From a checkpoint of a small masked image model.
Model: 5.96M parameters, 64-pixel images, encoder norm layernorm, encoder patch size [4, 4], encoder layers 12, encoder width 192, decoder layers 3.
Training: adamw at rate 0.0021, 10500 steps, batches of 192.
Data: 88335 training examples, 22.8 epochs.
Rows from block 4 of the encoder of a small masked image model, named by matrix and row number. Rows with one number belong to one neuron. Each number is 128 + 24 x the weight over its row's rms, rounded and kept within 0 to 255. All counts start at 0. Numbers have three digits each. After the name is the row's rms in percent of the matrix's.
Before each neuron's rows are labels from the 100 images, of 14976, where the neuron reaches its largest size: "top examples" is what is common among them; "colour at peak" is the nearest of a few named colours to the mean colour under the peak. Only what is clearly more common there than usual is listed. The data: telescope images of galaxies (Galaxy Zoo DECaLS).
# gate: MLP gate (encoder.blocks.4.mlp.gate.weight, 512x192), inputs 0-95
# fc1: MLP up (encoder.blocks.4.mlp.fc1.weight, 512x192), inputs 0-95
# fc2: MLP down (encoder.blocks.4.mlp.fc2.weight, 192x512, transposed), outputs 0-95

top examples: shape: featured or disk
colour at peak: grey
gate.255 095:172119141092130135134099113136165106117156068121105181133123145155110076123084154144067170121108121161123145109123101169111123117137093118124149140115131165129117130136110160151141097151116146118076108163132077116104131135116152115139125119115116122112163080120138083108106139157106172123
fc1.255 084:159133112118099144099097157131112160157135130144121111113140085123119107114119108122150127099136132130148104151113106141114116129123126147112103119143085102111127085082098105150131108144165161146106153100090128142166161135158090147116118125124134118156143109144107134152160122130121102165
fc2.255 082:134092132156136142147123129095160099090111139110109122132108160110093137129141133127119126101133119115112107135118123132116156116132127158100137138164132099129109116125153133135125109138128143119198133099141088160147125144128133118134134078085133159130119144169089145152123155117118121107

top examples: roundness: cigar-shaped
colour at peak: grey
gate.77 102:148102120120150119187109121137157157145166153135103103114108169130159121121168113104157132132157133129138154171154132122111085147151088134105091112057099168129119087099125114152147150167118158158103157161097099102139158153130133113141144150109111102135150153148094095128100102105124139153
fc1.77 104:133120173118129106097146134090124110167148115102133157146104114182148127169112157161075108123105141085083101083137122151124179120137122135150090122171163108126112147181108100140101121113105141139112149116113147121120071102135122121119112087142160144078126123127163152105140096114135136113
fc2.77 108:088125122124135113117104130137101153113162133074118148117115121150116119122057067124154121120146116102113124098102120124128147137186111130111117147156142152059148104113142120148109138133142163123126096148148120123143112119151079106133146155160100105171115107118132105129134147116086134133

top examples: shape: featured or disk; edge-on disk: yes
colour at peak: grey
gate.488 100:103124125098115089143151130133143135134128132120103138121095174139106133113108096132129101092117124128173172105135131144090086136131156131061121131170133148119140095146130125117147128132119191110116148118123109098170136094099138113097163169144130148131122152133132162115104164146135152107
fc1.488 098:112115136141107172109144133136134116130099142100092089115134170157148127147148137117113163119139135165132157166099112118127144120082141144136122104111122121162119096151147118126160154127139145180131166147145136119101148139129105095154156164146158114117061122120119115118115179110126109114
fc2.488 105:125129119141157103140127125092156125159106122169136106083158168084102130150118094122166142104114131104138121150118100150099136109103124119138126067171128133151135126130097143138200137118115147143108106107116136139132170171161181136118113103106157120161122139103132156114123155136095111090

top examples: edge-on disk: yes; roundness: cigar-shaped
colour at peak: grey
gate.96 107:135132140145110142178087115134149155158118084160122151137114089123139184136128154144144095120173076140150135149119122155163102120146110123114132167128134116155132177147113106092105138140126161094120104131129148170110086116140144102154136101113139127138171161170144095077075103154095111132
fc1.96 112:110117121157122141108121120111128095136160154106123168128100136131092084093126125159133122125095155200120106116117147125171092152106157111115141104140142096109110139127102151135164133111102127121128075148136090090103114091142160117141101129157162124117143158162130127083125104099118102132
fc2.96 117:127111112165109105134129123140125149119080128128146148158121135147188126116141112125155132096167147092101132154123159074103154087148128126095120157119118160126124134121114113137092120113142109118172126155126087163096150117133144142113125096139129150191160139098123113095157139136131150123

top examples: edge-on disk: no; spiral arms: yes
colour at peak: grey
gate.260 099:148133111114132108169103124160114166090112139112132093140140141120150125152126144077102084134128146124135140143107119134071146143152093157159165145171142135084184142167123116154110138146138142128090116120137105129108070162142136155120145087120111139122153145097150110120132171142165138132
fc1.260 096:117119077117126102143126145076132152159112126133122114091145160124089118129136107111119155168121144187114108122109131166100108105104097110120131123113128166153073099147124100132146174092129096164127117126122127125151141129140122110120147106148113112135141072090078168120158127087151113118
fc2.260 101:122145124111129118154185127130146122102105163115149142116135143161124181102085192125148191106105157103153136112173110118131170139138153122122081163130149144148112137105129115147096119141144116138145121146124081140085070134099150132099166134106095146154126131103161149120118119122157144118

top examples: roundness: cigar-shaped; edge-on disk: yes
colour at peak: grey
gate.439 094:135109120124100145132124147099136171126143104106116100127133127128129132165093122103122160135119138109087112090119115121078127151160081107158153135088136137152088148145127096152140123132123139131120145152140164085147117127121111127119134094153117124134108086135081125136129111158141110121
fc1.439 108:114108148125142090119146170145148129136100140185162111085133129109105179114133092141134127126125114102149153160103123107113146138143081145154149145122130125136140144109140115115112135138132100132142123156129151149107061122081122150160209126085125149086164151098148096146146146149127155142
fc2.439 105:125101159129142144135125116159131061186137109106120087137100123135103112156157145106142125111130122130134121107179111132107100143099122097124107149164114120130161136107121140122128135150135117115116101137109168155148132148123126110146117143115139151066107152160131144114070092073105143114

top examples: roundness: cigar-shaped; edge-on disk: yes
colour at peak: grey
gate.343 105:142105085134110100173127135156147130125126100157119104090140109185142109153164145093118129126115126116157156139153132097130109135093127128138112127135154170132145118157144111097150122151104111139148101137125081128114145147154116100122126135100168123175172120109125149078130145126148136129
fc1.343 111:140135109110100133169107136142152162077101139115118181108138046104131142121117124095123067111132131121151100098138120139139176129140150129166146162176164104101155167156140126131172144160113131122126138125080110149140112122118052132131150086096151112145128132075116157119144146132142165117
fc2.343 113:180109145114115154124109139105137119117122103095139112118147120088157158141123107123132136145109165175110105108148110157150123150125127150111129100151094131144146095092138121149141133121103129081138122147162159070116167113132116120109141143102088131120112125114115153150160112110129094116

top examples: edge-on disk: yes; roundness: cigar-shaped
colour at peak: grey
gate.87 100:104096146140117140098101083114133132144133150122163158117124124138164122120101123149118124123141103135120159108143134115109154081111132140095072120109140081126120168119114112105097162138134156162120098170083144166131072121104167125145172136106130135107115122151130104099129125154093129108
fc1.87 108:094082114110106143125116126074144135181142124128103128114178132130121155124096110136114134144132113123117181158121142104138123136137150145155087117128143125127134150158112128114142164121156104170140088151092139186158109147079132115124137140080133153149112134139140119130165183180157136166
fc2.87 104:133143083145118148115146105140164121132091147083117114092134163113065170148109107137118086133106138142135168134114142106134146145172133142140129158135129110088084130091097110143189139128116136125151129099161151118119147138102108182122159108106094084129107123129124154152153122122139121112

top examples: roundness: round
colour at peak: grey
gate.420 085:125116129126093119130151105109141153139107096139077111151108137133157102150169105117139103102142116098152121174158151092119110133164092129149133116115144144168129124104177116147144091176147143132107099161130081152136141107120099121103124161121142133133073143159126095138149169095127128138
fc1.420 098:137128117137126135143087162145100106174118110121131122097117094160136146151147088155086127137101142124113149131094104129098165117129104123143121104072150157130131135169124137105154123082116124139126168115114167136119147146167131083123115122122147151064135110113113122142133117150100142091
fc2.420 089:142178140093151121124150147172148122142104156091128157172108099133110123155111101112141113104115098136124101110105093094144144150145136116086156161137143117153076107094077186135109084146070137104086121142111157110131143116126177128154134126126124148135098142085129121134104122107182150147

top examples: roundness: cigar-shaped; edge-on disk: yes
colour at peak: grey
gate.469 097:110105086146112125135148159098178093115124153153154183134102134115132117111133128133119160166125125150122124098083129134124119103110134120178134095130152071137145122154116129138127117109117127168079063167140098117128139116122168089106108163120149123136134103125144106091064121135122153148
fc1.469 103:126119126151144084134173127129151147087111140157123156094120099142093119052125119134138121118135086085130120089134097136135125083114118080157149122145117137151108094141155091156175115142157152125106115145184115121110113111126125119126144102131128162138138170167122111114127152138154143161
fc2.469 096:115146137107106137106102116108121131150127153173143162110137106154088091148111126107164079139127141141138152120118163134119123119133180145142152126081137150126063145123114139137094121102154117112141163151142167125126130145106119155145109114126127114134154150099141186096128111160128094121

top examples: roundness: round
colour at peak: grey
gate.218 093:154133118126099136134127132126124128158111132128110096104137130145129109153096158109134132081172129159144141094133107120126140145118131097150130109159131092140126132124137129092117137156089149120121130125160110123128107115106129105114180124119131111097099201109105115137127117063143091147
fc1.218 100:111130153107133191144101143161123122126105128120169104146096148161156121122140130115083137145119172153120135142124098161082129079125084141111150141077126188141133148119101104127148070119097095177101137111120146110119138150146109094105152123128139139123122107081133141115107129132078111135
fc2.218 098:140173111119128107137157134139150090137124146108161131134112159131113162152135098108094117152089076119054093094142156119114116130139148147079159145156130122132106104110094186141117141129080142144121150126117149128135128142154132136144140120105108094128125132082133125138121125059162183141

top examples: edge-on disk: no; spiral arms: yes; spiral winding: tight
colour at peak: grey
gate.149 097:091106127085118107104124123141179105091109115159110103130135158154158144132138163122112148110136124158128113153122143114144106085128129128090133123113130126149145103139187123114116136139148109131164098116113157121122122173134171122154126140142106171116163143157107140150087115148160162136
fc1.149 108:133153122108133138121133114094093131146109138143164141155137115143145135113094091137133147131117175099139153086127086142114182137168122142163119120105160106096076153132082105095138148116135140155126161142116115161105134137114115129127146097159118129125089132098152123169087139157109149140
fc2.149 105:142114171107113137142142129120147132118178148065135152111150125124165149152096096127127121137097147117180101100101110150132100120125106125123129160124121093158136109128113111145159112157103136117096106151149169130120106158123176138114140136119097127128149115114159118105129119140125134145

top examples: edge-on disk: no
colour at peak: grey
gate.446 104:121124137144137186127101139176149118125131126135119159137116134170101156138077117140122143110175106166144146160175132113091134119055141112146106106154101132125148109113117132133153138156114117121134107170114131107125105095129096091116162139124114188125201145140114125108149083143132138127
fc1.446 108:178119151107138111134162113123124117158114154114138070154144145113136136130137114099126124080092123085119092106146095132126132115171098142109143139131143161095081131140111083148106119126111140153158135149112102140126135094130130178149142135144138123173150112094136145108137171150118112127
fc2.446 114:116129109119102166193124130152123119111129157090146152079132119145102119143116111127103146099117123156124142172130116126133112080111134109097119103135116139146119090167074132158143113121116145149140092163139114111139111149153138116113174110108140159125158078118123104118124123105145163161

top examples: shape: featured or disk; bulge size: small
colour at peak: grey
gate.438 097:154090135124098120155125102105126138081184121116146161142104143181167083124084086096138120135082100093094117124166127174119129112163139127110095120110161120084146141118112167117162114158133140143128122151153118129116123143124128132129158166141120143121149127118148134091124117175127181137
fc1.438 083:125134115121126115109100189110122118151105108143126136171142125143139140151088107083117117142149131130102109126131157164118144117153083123157108152094143162114097118135168095127133163154165112142132084064095124121153148146104123130140133148154159131153166098119137113122106174083125107130
fc2.438 080:145111107171141094118192142084091140073086158087122098127131137128156144105140136144128138083174143157160129117167142128113142121144141118109151112149138141099138112127148141140124126076151150103127133132136137118124142104121122142125203128104121142165117114189118071140105119127078153173

top examples: shape: featured or disk; edge-on disk: yes; roundness: cigar-shaped
colour at peak: grey
gate.134 097:120142133120109131133144155120121129159125131119108174198123143159138180111139146119101115115134133134115116143179128145142093090168118147147147168144111117145132173167131122122118095150106098150102153133144122174110086088141159166101092102142124113142153110185089147093121128124094130102
fc1.134 088:148108128122127173123130110106110163109160152130159108154168124101097153135176143149107075115148119125086115149143169148149108122142132134114161130148101116130176177145123105106094143153128112063126114125134115178112120091122112126153105096168157125189162095159110119121077149095125118089
fc2.134 099:140171170151146147131086073127143137127122113157134113144139147138142103111153157139125136147101086094080123162142125174097125101144151102113146138074168117153142129121114147149118166160120114116141125118109129128154106126159128082134124149137179113148111145130120121137140130122154100163

top examples: roundness: cigar-shaped; edge-on disk: yes
colour at peak: grey
gate.275 101:137117105127069125147133125131144116123189124146144102100148163191179116139149096114106096085104141129137115119168139106163150089127142136103103142079109173141138136145148083113156165120138140163108114159123116125111151131139157132125090137107156132116120145137092132106147138141105104128
fc1.275 104:130121139112129120124138149135109110113101098141148112101126131104158142153125143118124123132069143146090132115165127113159150092131135130127088117108140101159144129133139143113121179108147086115137107149078195128150138148148163115182123136097128128106078135125129132131143138139092129118
fc2.275 103:121140135168125112104116143143107108134121140122134146096144195120123130122051149114155140134131152129124157108121141146136111128126156119107182099143115146124133081073118148111144117070109127145107112147170148166121137111161098122102176113157139140133128117159136107135111082149146103136

top examples: edge-on disk: no; shape: featured or disk; spiral arms: yes
colour at peak: grey
gate.419 109:134096165111079104124135116147145120128112113146140144111111110148150109139160161119069172145124123131095146145147099154166139131123125131130074148157151151132176159119121111112076115135138139153139129123146141124165102146113114078113074145154079145094137149185123121099134155082133138167
fc1.419 112:095115155123138119127106151110127135147139171119120132138118149176165115148123106121182123064122130143178134111122150095102100163123129145092123140126135112133127133119136157074139110127115129111108100149118144185132112108116121152183198103148185102119123167100094117082105111166130154128
fc2.419 111:147116184159168130114126144173117136095117094088113079138158118107097151135129118127133104210116103145078073135153127131158127105123152115123118106192115110127105112133128123124120120153144140051152123149158166124157105166129116097141126177097116157128118094110141160169127112094148120179