From a checkpoint of a small masked image model: encoder norm layernorm.
Rows from block 5 of the encoder of a small masked image model, named by matrix and row number. Rows with one number belong to one neuron. Each number is 128 + 32 x the weight over its row's rms, rounded and kept within 0 to 255. All counts start at 0.
After each neuron's rows are labels from the 100 images, of 14976, where the neuron reaches its largest size: "patch colour" is the nearest of a few named colours to the mean colour under the peak. Only what is clearly more common there than usual is listed. The data: telescope images of galaxies (Galaxy Zoo DECaLS). In brackets: how many of the 100, against the usual share in percent.
# gate: MLP gate (encoder.blocks.5.mlp.gate.weight, 512x192), inputs 96-191
# fc1: MLP up (encoder.blocks.5.mlp.fc1.weight, 512x192), inputs 96-191
# fc2: MLP down (encoder.blocks.5.mlp.fc2.weight, 192x512, transposed), outputs 96-191

gate.236 [120 162  66 136  95 147 131  91 158 204 137 137 176 155  90 110  86 101 114 121 142 168  63  85  60 175 158 149 100  74 121 132  78 114 170  74  94 113 138 169 151  62 123 197  85  74 112  98 179 107 115 134 132 150 146 107  80 139 149 145  85 119 117 132  87 128 120 130 107 137  98 140 174 142 162  90 139 163 207 151 141 141 144 136 135 129 115 119  84 147 144 134 195 147 111 110]
fc1.236 [132 135 109 162 115 164 189  98 185 100 124  46 136 108 112 110 115 156 183 135 114 121 154 118 129 106 108 134 118 140 116 127 185 123 120 149 134 179 109  68 147 119 134 129  96 158 131 118 132 111 130  88  83 109 119 134 154 156 128  79 116 123  84 107 162 107 119 114 131  86  96  72 151 122 142 142 110 166 197 153 178 111 197 131  96 117 126 132  97 114 202 168 178  80 140 138]
fc2.236 [127 104 117 175 154 177 149 135  73 143 128  99 140 156 139 105 124 125 129 142 102 108 152  52 132 152 131  67 111 105  76 137  27 184  78  82 145 118 139 123 155 125  83 174 129 150 111 121 101 138  94 140  66 146 133 151 105 173 173 100  82  60  89 140 119 123  93  97 119 113 150 134 155 149 165 169 146 170  89 112 158 165 112 167 151 161 152 124 125 171 128 151 115  65 118 123]
patch colour: white (84 vs 0.2)

gate.478 [125 113  95  95  85 118 125 108 111 137 110 101 191 156 172 117 149 167 172 107  68 134 107 152 138 128 139 125 118 184 151  60 143 144 120 143 174 152 158 150 100  80  85 111  68 141 114  60 144  76 149 109 132 137 117  71 150 129 102  73 148 117  99 118 156 126  95 137 143 124 154 167 105 132 155 144 150  57 172 115 128 100  99 168 163 115  87 151 139 133  94 159 157 197 188 173]
fc1.478 [143  89 149 111 148 157  99 135 113 116 153 142 111 135 150  96 216 118  53  60 194 111 112 148 132 152 110 110  82 127  82 141 114 148 157 164 153 145 100 139 125 136 121 125  75 166 145 105 128 127 163 125 122  86 108 153  88 160 157 218 199  64 150  86 115 106 128 152 172 127  48 146 118 135 109  95 122 151 138 121 155 135 101 130  60 161  64  96 114 104 136 141 139  87  89 127]
fc2.478 [148 184 123 119 118  97 137 155 193 106  63  82 125 153 112 129 102 119 198 133 121 119 134 115 112 186 130 193 104 164 157 155 164 160 179 103 115 119 124 136  68 116 126 214 114 130 189 129 152 126 105 141  99 118 105  98  99  97 132  63  98 137 106 117 131 132 161  77 108  60 165 110 145 123 165  97 109 132 118  99 121 151 134 163 135 101 143 108  86 124 117 176 127 180 130 117]
patch colour: grey (79 vs 11.4)

gate.296 [173 181 106 128 152 141 106 165 141 118 148  83 128 163 114  98 198 181 137 138 164 100 155 156  93 144 115 144 135  97 139 146 156 152 137  77 134 145 115 142 115 100 131 135 123 121 190 113 112  66  31 193 134 179 147 165 126  84  73 150 125 116 178 131   8 139 145  75 171 162 122 145 124 158 126 153 104 123 105 116 147 128 144 115 144 148 159 137 134 169 154 137 118 155  57 112]
fc1.296 [143 121 106 124 145 129 121  81 166  84  97 163 116  99 135 187 116 148 153  95 135 141 149 121 174  86  65  99 111 118 143 104 127 148 153 125 118 162 171 127 127 135  71  91 145 151 132  86 138 155 185 117 186 101 149 136 165 119 135 130 165 105 138 130 133 204 140 156 173  95 123 112 161 151 127 165 119 107 176 133  92  99 135  96 128 182  92 127 133 121 105  81 145 184 179 174]
fc2.296 [127 172 115 162 101  99  77  76  94 103  77 109 124 127 124 111 108 142  97 126 137 140  63 147 146 129 109 160 140 195 150  79  73 173 167 103 147 150  98 201 106 130 108 169  77 133  69 167 178  78 100 122  98 111 168 177 123 164 120 138 163  94 130  43 109  77 185  69 141 177 122 159 156  91 124 117 195 109 120 149 128 123 132 147  84 140 139 178  78 130 154  69 116 150 160 131]
patch colour: grey (77 vs 11.4)

gate.368 [125 125 107 152  99 129 124  82 102 143 169 101 103 203 102  98 136  86 122 135 168 166  89 103  73 144 154 142  75 108 119 154  44 155 167 147  75  78  77 143 149 118 121 113 140 107  98  52 166 147 160 170 141 129  66 108  55 123  96  96 101 185 128 158 161 100 138 149 137 167 139 176 103 134 133 110  76 148 163 146 126 158 129 147 148 147 152  98 135  99 147  96 126  98 165 137]
fc1.368 [125  87 118 176  71 138 152 130 196 141 139 162  68 122 140 135 164 141 114 113 158 134 125 122 160 126 129 113  74 102  98 125 104 128 166 113  76 103 143  76 173 108 113  98 168 145 154  90 167 116 161  80 133 138 131 118  63 179 132 129 130  96 138 120 153 162  82 145 132 128 165 106 190 139  94 138 110 164 121 138 100 138  31 103  82 164  97 171  81 114 156 105 133 151 134 139]
fc2.368 [161 138 152 104 171 134  99 154 202 121 169  91 106  97 141 142  98 113 111  83  69 141 135 142  99 112  91 116 170 173 104 119  97 178 144 169 137  86 105 115 158 139 186 162 162 107 159 125 102  85 112 175 150 124 166 144 146 122 122 159 117 109 160  87  66 112 120 121  90 104 141 128  95 169 134 225 110  53 175 135 117 108 194 128  56 106 126 146 110 145 150 108  89 166 121  80]
patch colour: white (90 vs 0.2)

gate.116 [160 162 124 148 135 186 147  99 112 133 113 106  81 146 148 156 179 136 154 163 117 144 163 130 139 118 120 161  89  67 145 137 150 112 139 114 182  56 160 138 111 174 112  80 120 130 120 114  95 139 120 135 132 140 151 173  84 129  90 130 142 137 107 113 125  43 125 165 138 129 175 105 107 131  67 110 139 117 133 160 168 163 182 162 199 125 159 143 130  88 115  67 129 124 130 126]
fc1.116 [117 135  58 124 135  42 151 122 141 141  98 140 110 113 124 141 141 113 109 207 121 101 148 128 145 112 102 116 161 175  86 159 107 171 151 153 112  99 120 118 171 103 178  52 130 104 157 143 170 133 127  94 109 140  97 185 116  97 150 203 169 111 118 100 153 149 121  94 144  71  90 109  84 143  89 120 112 117  95 207 155 156 189 129 175 147  79 126  91 132 133 143 176  68 123 144]
fc2.116 [189 109 175 143 159 156 108 119  75 188 125  97 124 129  97  60 154 143  86 117 207 139  83  70  63  65 144 138  97 108  98 131  95 106 167 109  77 133 142  75 102 132 143 143 173  61 114 110 108 121 156  84 102  83 156  62 108 183 146 159 134 115 185 124 130  37 171  99 101 197  66 138 141 137  98 167 101 144 144  67 114 140 146 148 106  94 143 158 121 157  69 124 137 119 130  97]
patch colour: grey (88 vs 11.4)

gate.216 [135 146 155 166 116 185 129 171  58 127  96 154 116 129 110  99 126 153 124 130 119 122 124  96 146 105 106  73  65 111 119 161 126 173 131  95  90  52 130 127 148  80 138 182  99 140 116 118 113 136 159 135 100 118 112  71  52 110 144  97 163 109 123 127 114 147  77 185 182 158 104  97 112 133  87 153  73 132 114 141 118 144 104 151 126 126 151 119  77 200 146 143 155  58 123 190]
fc1.216 [137 118 130  67 112 103  89 142  81 117 138  82  72 119 102 135 170 116 147 152 135  85 111 118 202 111 105  81  89  86 149 139 149 167 143 178 116 128 205  77 138 155 128 165 110 153 180 103  88 126 119  88 100 123 120  65  93  90 139 139 102 133 155 156  74 157 124 177 217 156 102  40 117 150  84  90 100 183 131 129  98  79  93 152 140 168 103 155  90 144  70 128  80 114 133 121]
fc2.216 [134 104 173 129 101 169 174 137 122 143 139 162 170  74 108 148 175 163  45 107 149 210 108 124 132 126 180 173 124 106 180 135 113 115 102  88 143 129 146  80 111 118  91 160 147 175 130 110 171 145  96 104 101  96 161 162 112 138 109 121 104 120 132 148 177  79 108 153 106 159 127 141 106 135 166 130 130  63 114 138  80  67  87  70 147 116  98 160  79 143 186  88 113 177 142 157]
patch colour: white (94 vs 0.2)

gate.55 [122 115  75  72  92  73 103 141 125 182  61 120 108 118 164 170 118 130 171  77 135 133 102  86  87 109 159 126  75 121 162 131 163 120 118 192 120 161 110 124 129 136 155 186 139 111 152 185 124 162 120 118  70 117 102 138 106  88 173  98 145 113 144 130  57  78 142  97  87 102 138 111 156 125 130  90  85 122  68 105  83 127 134 175 166  93 156 158 148  86 173 132 119 161 183 106]
fc1.55 [ 62  98 138 113 146 158 128 106 140 121 157 196 142 197 134  97 118  72 154 105 112 105 189 132 134 148 124 117 118 134 122 123 119 165 136 155 140 175  93 113 101  87 189 123 117 112 123 150 159 137 118 163 126 109 118 140 101 104 119 116 181 159 185  71 126 148  79 143 132 152 111  65 109 163 105  90 100 110 113 171 101 107  98 114  86 115 109 209  99 161 110 121  56  90 150 150]
fc2.55 [159 121 154 149 107  81 105 126 137 172 132 151  98 121 121 157 146 128 100 159 153 112 130 128 114 178 130 120 118 110 153 191 142 145 162 132 130 146 192 116  78 130 114  87 100 108 166 142 139 127 164 157 157 131  96 168 111 155 136 199 121 221 193  79 120 158 159 131 148 106 118 149 100 176 158 149  98 187 103  75 152 101 152  84 136 159 133 161 135 166 166 150 168 220 100 146]
patch colour: grey (59 vs 11.4)

gate.169 [172 172 124 136 123 144 118  21 139 214 138 134 149 133  96  48  44 136 134 121 183 191 126  91 147 135 110 152  87 180  72 111 100 159 128 142 130 130  63 157 114 132 133 164 116  98 170 101 168 154  80  87 142 127 145 161  80 113 161 139 171 102  77  85 134 134 122  66 110 146 121 135  64 127 103  63 101  74 104 136 132 170 107 121 140 148 114 167 148 119 124  85 126  67 138 127]
fc1.169 [128  73 108 171 132 135 169 153 145 138 128 109 108 150 108 161 134  99  78 160  95  89 149 143  97 166  87 121 144 153 120 169  89 136 145  67 179  90 122 125 125 135 130 166 108 146 158 219  62 127 168 107 141  99 193 151 162 190 120  95  95 134  63 121 120 180 107 152 124 141 142 142 169  83  94 138  82 126  90 111 145 127 147 139 108 112 111  95 133  81 151 149  75 168 185  74]
fc2.169 [121 137 135 201  98 152  94 134 147 168 115 171 152 123 182  75  37 100  95 189 114 184  89  94 141 158 145 131 158 149 176 174 108 116 154 152 142 170 144 188 102 132 115  95  86  80 145 143  80 106 118 136 134  94  95 144 111  88 108 103 126 147  73 125  88 112 110 161 187 123 109 142 122 102 160 106 110 127  87 148 142 110 136 193 180 140 116 112 155 148 167 127 138 144 115  87]
patch colour: white (33 vs 0.2)

gate.235 [167 166  72 145 106 134  99  70 143 178  54  71 172 146 118  46  96 165  69 125 155 128 129 144  98  83 164 125 104 153 143 145 106 127 176  82  85 135 107 168 135 161 118 112 122 136  67 142 108 138 122 174  93 120 148 118 124 124 117 107 179 139 119 120 142 112 113 113 162 127  79 112 120 113 107 121  99 110  98 116 145 181 130 146  95 125 143 105  89 122 166 101 142  94  97 122]
fc1.235 [107 178 146 164  81 174 111 133  97 155 110  86  66 142 170  73 146 130 158 143 144 134 146 139 165  96 147 183 170 125  76 138 141 109 126 136 101 127  82 145 193 109 124 132 144 139 107 124 167 198 105  94 122 112 114 101 112 102  79 109 153 156 132 125 118 172 135 141 123 124 116 174 155 140 122 116 101  91  99 134 109 175 114 109 125 147  94 108 110 115 163  71 111 109 139 180]
fc2.235 [ 78 156 170 177 105 194 172 108  88 162 159 149 140 115 117 160 104 128 132  82  94 180 102  85 119 145  88 102  97 116 132 137  88 165 154  70  98 180  83 134 169 142 106 114 109 192 143  92  86 132 117 123 108  81 110 133 132  91 141 101  95 152 125 140 111 157  76 148 139  77 175 135 139  87 161  90 145 138  74 167 148 171 104 156 118 187 151 118 200 112 164 166 140  92 170 140]
patch colour: white (92 vs 0.2)

gate.301 [133 175  50 145  96 146 146 154  84 190 141 116 148 173  88 121 153 143 143  85 127 130 127 100 112 133 130 157 111 125 153  84 100 187 100 170  91 113 125 174 146 139  96  91 161 119 179 150 118 107 135  96  95 112 105 182  86 134 116 177 144  72 160 146 111  35  77  65 134  85  76 153 111 116  82 147 102  97  93 108 143 158 137 167 108 101  99  60 112 120  50 193 134 130 202 116]
fc1.301 [135 151 170 154 114  86 109  86 128  83 146 134 135 116  92 131  96 148 171 131 111 116 122  75 111 179 105 107 137 145 142 161 155 132  77  96 125 118 117 107  86  84 112 110 140 126  60 144  85 122 168 156  94 158 128 128 146 139 117 154 133 243 184 109 112 118 133 173 113 112 119 137  99 147 124 142 103 108  80 119 126 173 162 112 104  53 129 110 126 160 114 123 146 141 101  88]
fc2.301 [119 209  87 161 141 178 170 140 188 106 191 158 122 144 116 125 101 128 109 173  90 158 108  88 149 147 124 113 148  70 120 170  80  87 161 110 122 179 116 150 119 146 115  83 112  90  97 126 111 114 218 113 123 150 133 155 151 122  82 142  57 172 111  91  93 141 160 131 127  96 101 160  65 112 139 102  87 134 164 105 164 142  94 116 137 124 117 129 160 176 151 132 126 123 125 150]
patch colour: white (76 vs 0.2)

gate.88 [170 165  74 125  77 136  61 112 146 171 155  79 148 124  78  61 124  65 150 120 182 186 114  95  82 127 175 108  77 150 130 132 102 148 155 108 150  99 121 133 108 120 143 120 128  52 110 115 105 126  95 154 121 155 133 114  87 174 123 163 130  86 108 183 143 170 194 109 125 126 110  74 110  99  91 151 110 157 128 119  80 172 141 111 147 112 102 146 159 102 162 196  86 166 106  88]
fc1.88 [177  91 112 134 125 129 148 185 138 176 181 125  60  78 167 137 134  80 137  95 165 105  71 130 146 119 154 129  89 130  94 123 132 116  97 111 117  72 145  82 177 119  58 144 177 200  96 186 108 174 123 181 156 135 110  99 119 117 119 107 116 144  99 167  98 102 160 115 149 144 103 113 171 157 104 147 143  68 147 140 156 122 143 100 117 129  96 136 122  98 115 132 192 180 144 153]
fc2.88 [126 147  73 174  90 144 188 169 166 115  94 113 150 133 157 141 113 138 137 121  63 203 120 114  88 123 145 119 145 113  86 101 109 136  79  68 146 169 142 175 135 139  89  66 138 116  90 162 114  75 164 146 120 179  83 138 147 123  72 181 118 154 154  63  88 117 157 143  84 117 133 122 101 106 128 114 145  41 141  87 145 148 155 172  73 117 150 100 140 148 197  99  81 155 126 125]
patch colour: white (46 vs 0.2); grey (46 vs 11.4)

gate.220 [ 77  89  71 134 110 130 149 106 139 158 122 141 143 175  94 141 112 130 110 169 115 119 109  85 119 160  71 178 140  58 169 146 103 106 111 150 120 131 111 102 185  94 143 131 140 141 141 110 113 130 162  50  93 132 167 146 128 168 176 117  72 131  61 117 109  93 114 144 148 135 112 125 113  46 111 129  77 133 115 123 118 135 151  78 138 106  79 133 125 167 155  85 192 119 127 155]
fc1.220 [127 113 101 159 126 104 167 114 181 131  84 118 129 157 122 123 152 126 140 107 136 120 120  87 122  47 147 105 146 130  75 135 134  88 121 101  69 120  91  94  99 134 144 120 146 145 117 154 108 189  80 137 121 137 150 118  89 138 127 142 116  87 201 170 129 170 147 100 113 171 150 109 106 137 105 159 116 164 111 104 204 162 207 175  62 105 162 100 107 177 112  92 175  75  90 104]
fc2.220 [139  94 187 128  83 119 100 153 154  95 112 147 126 104  87 152 161 134 151 128 128 150 135 139 116 100 169 160 102  30 103 169 147  83 128 150 120 147  93  66 161 156 137 121 119 210 146 157 147 161 129  93 104 123 145  88 109 136 134 115 123 113 140 118 142  88 130 135 146 140 125 115 164  93 115  98 119 165 151 186  81 140  68 156 157 161 139 132  24 139  83 190 124 116  96 164]
patch colour: white (94 vs 0.2)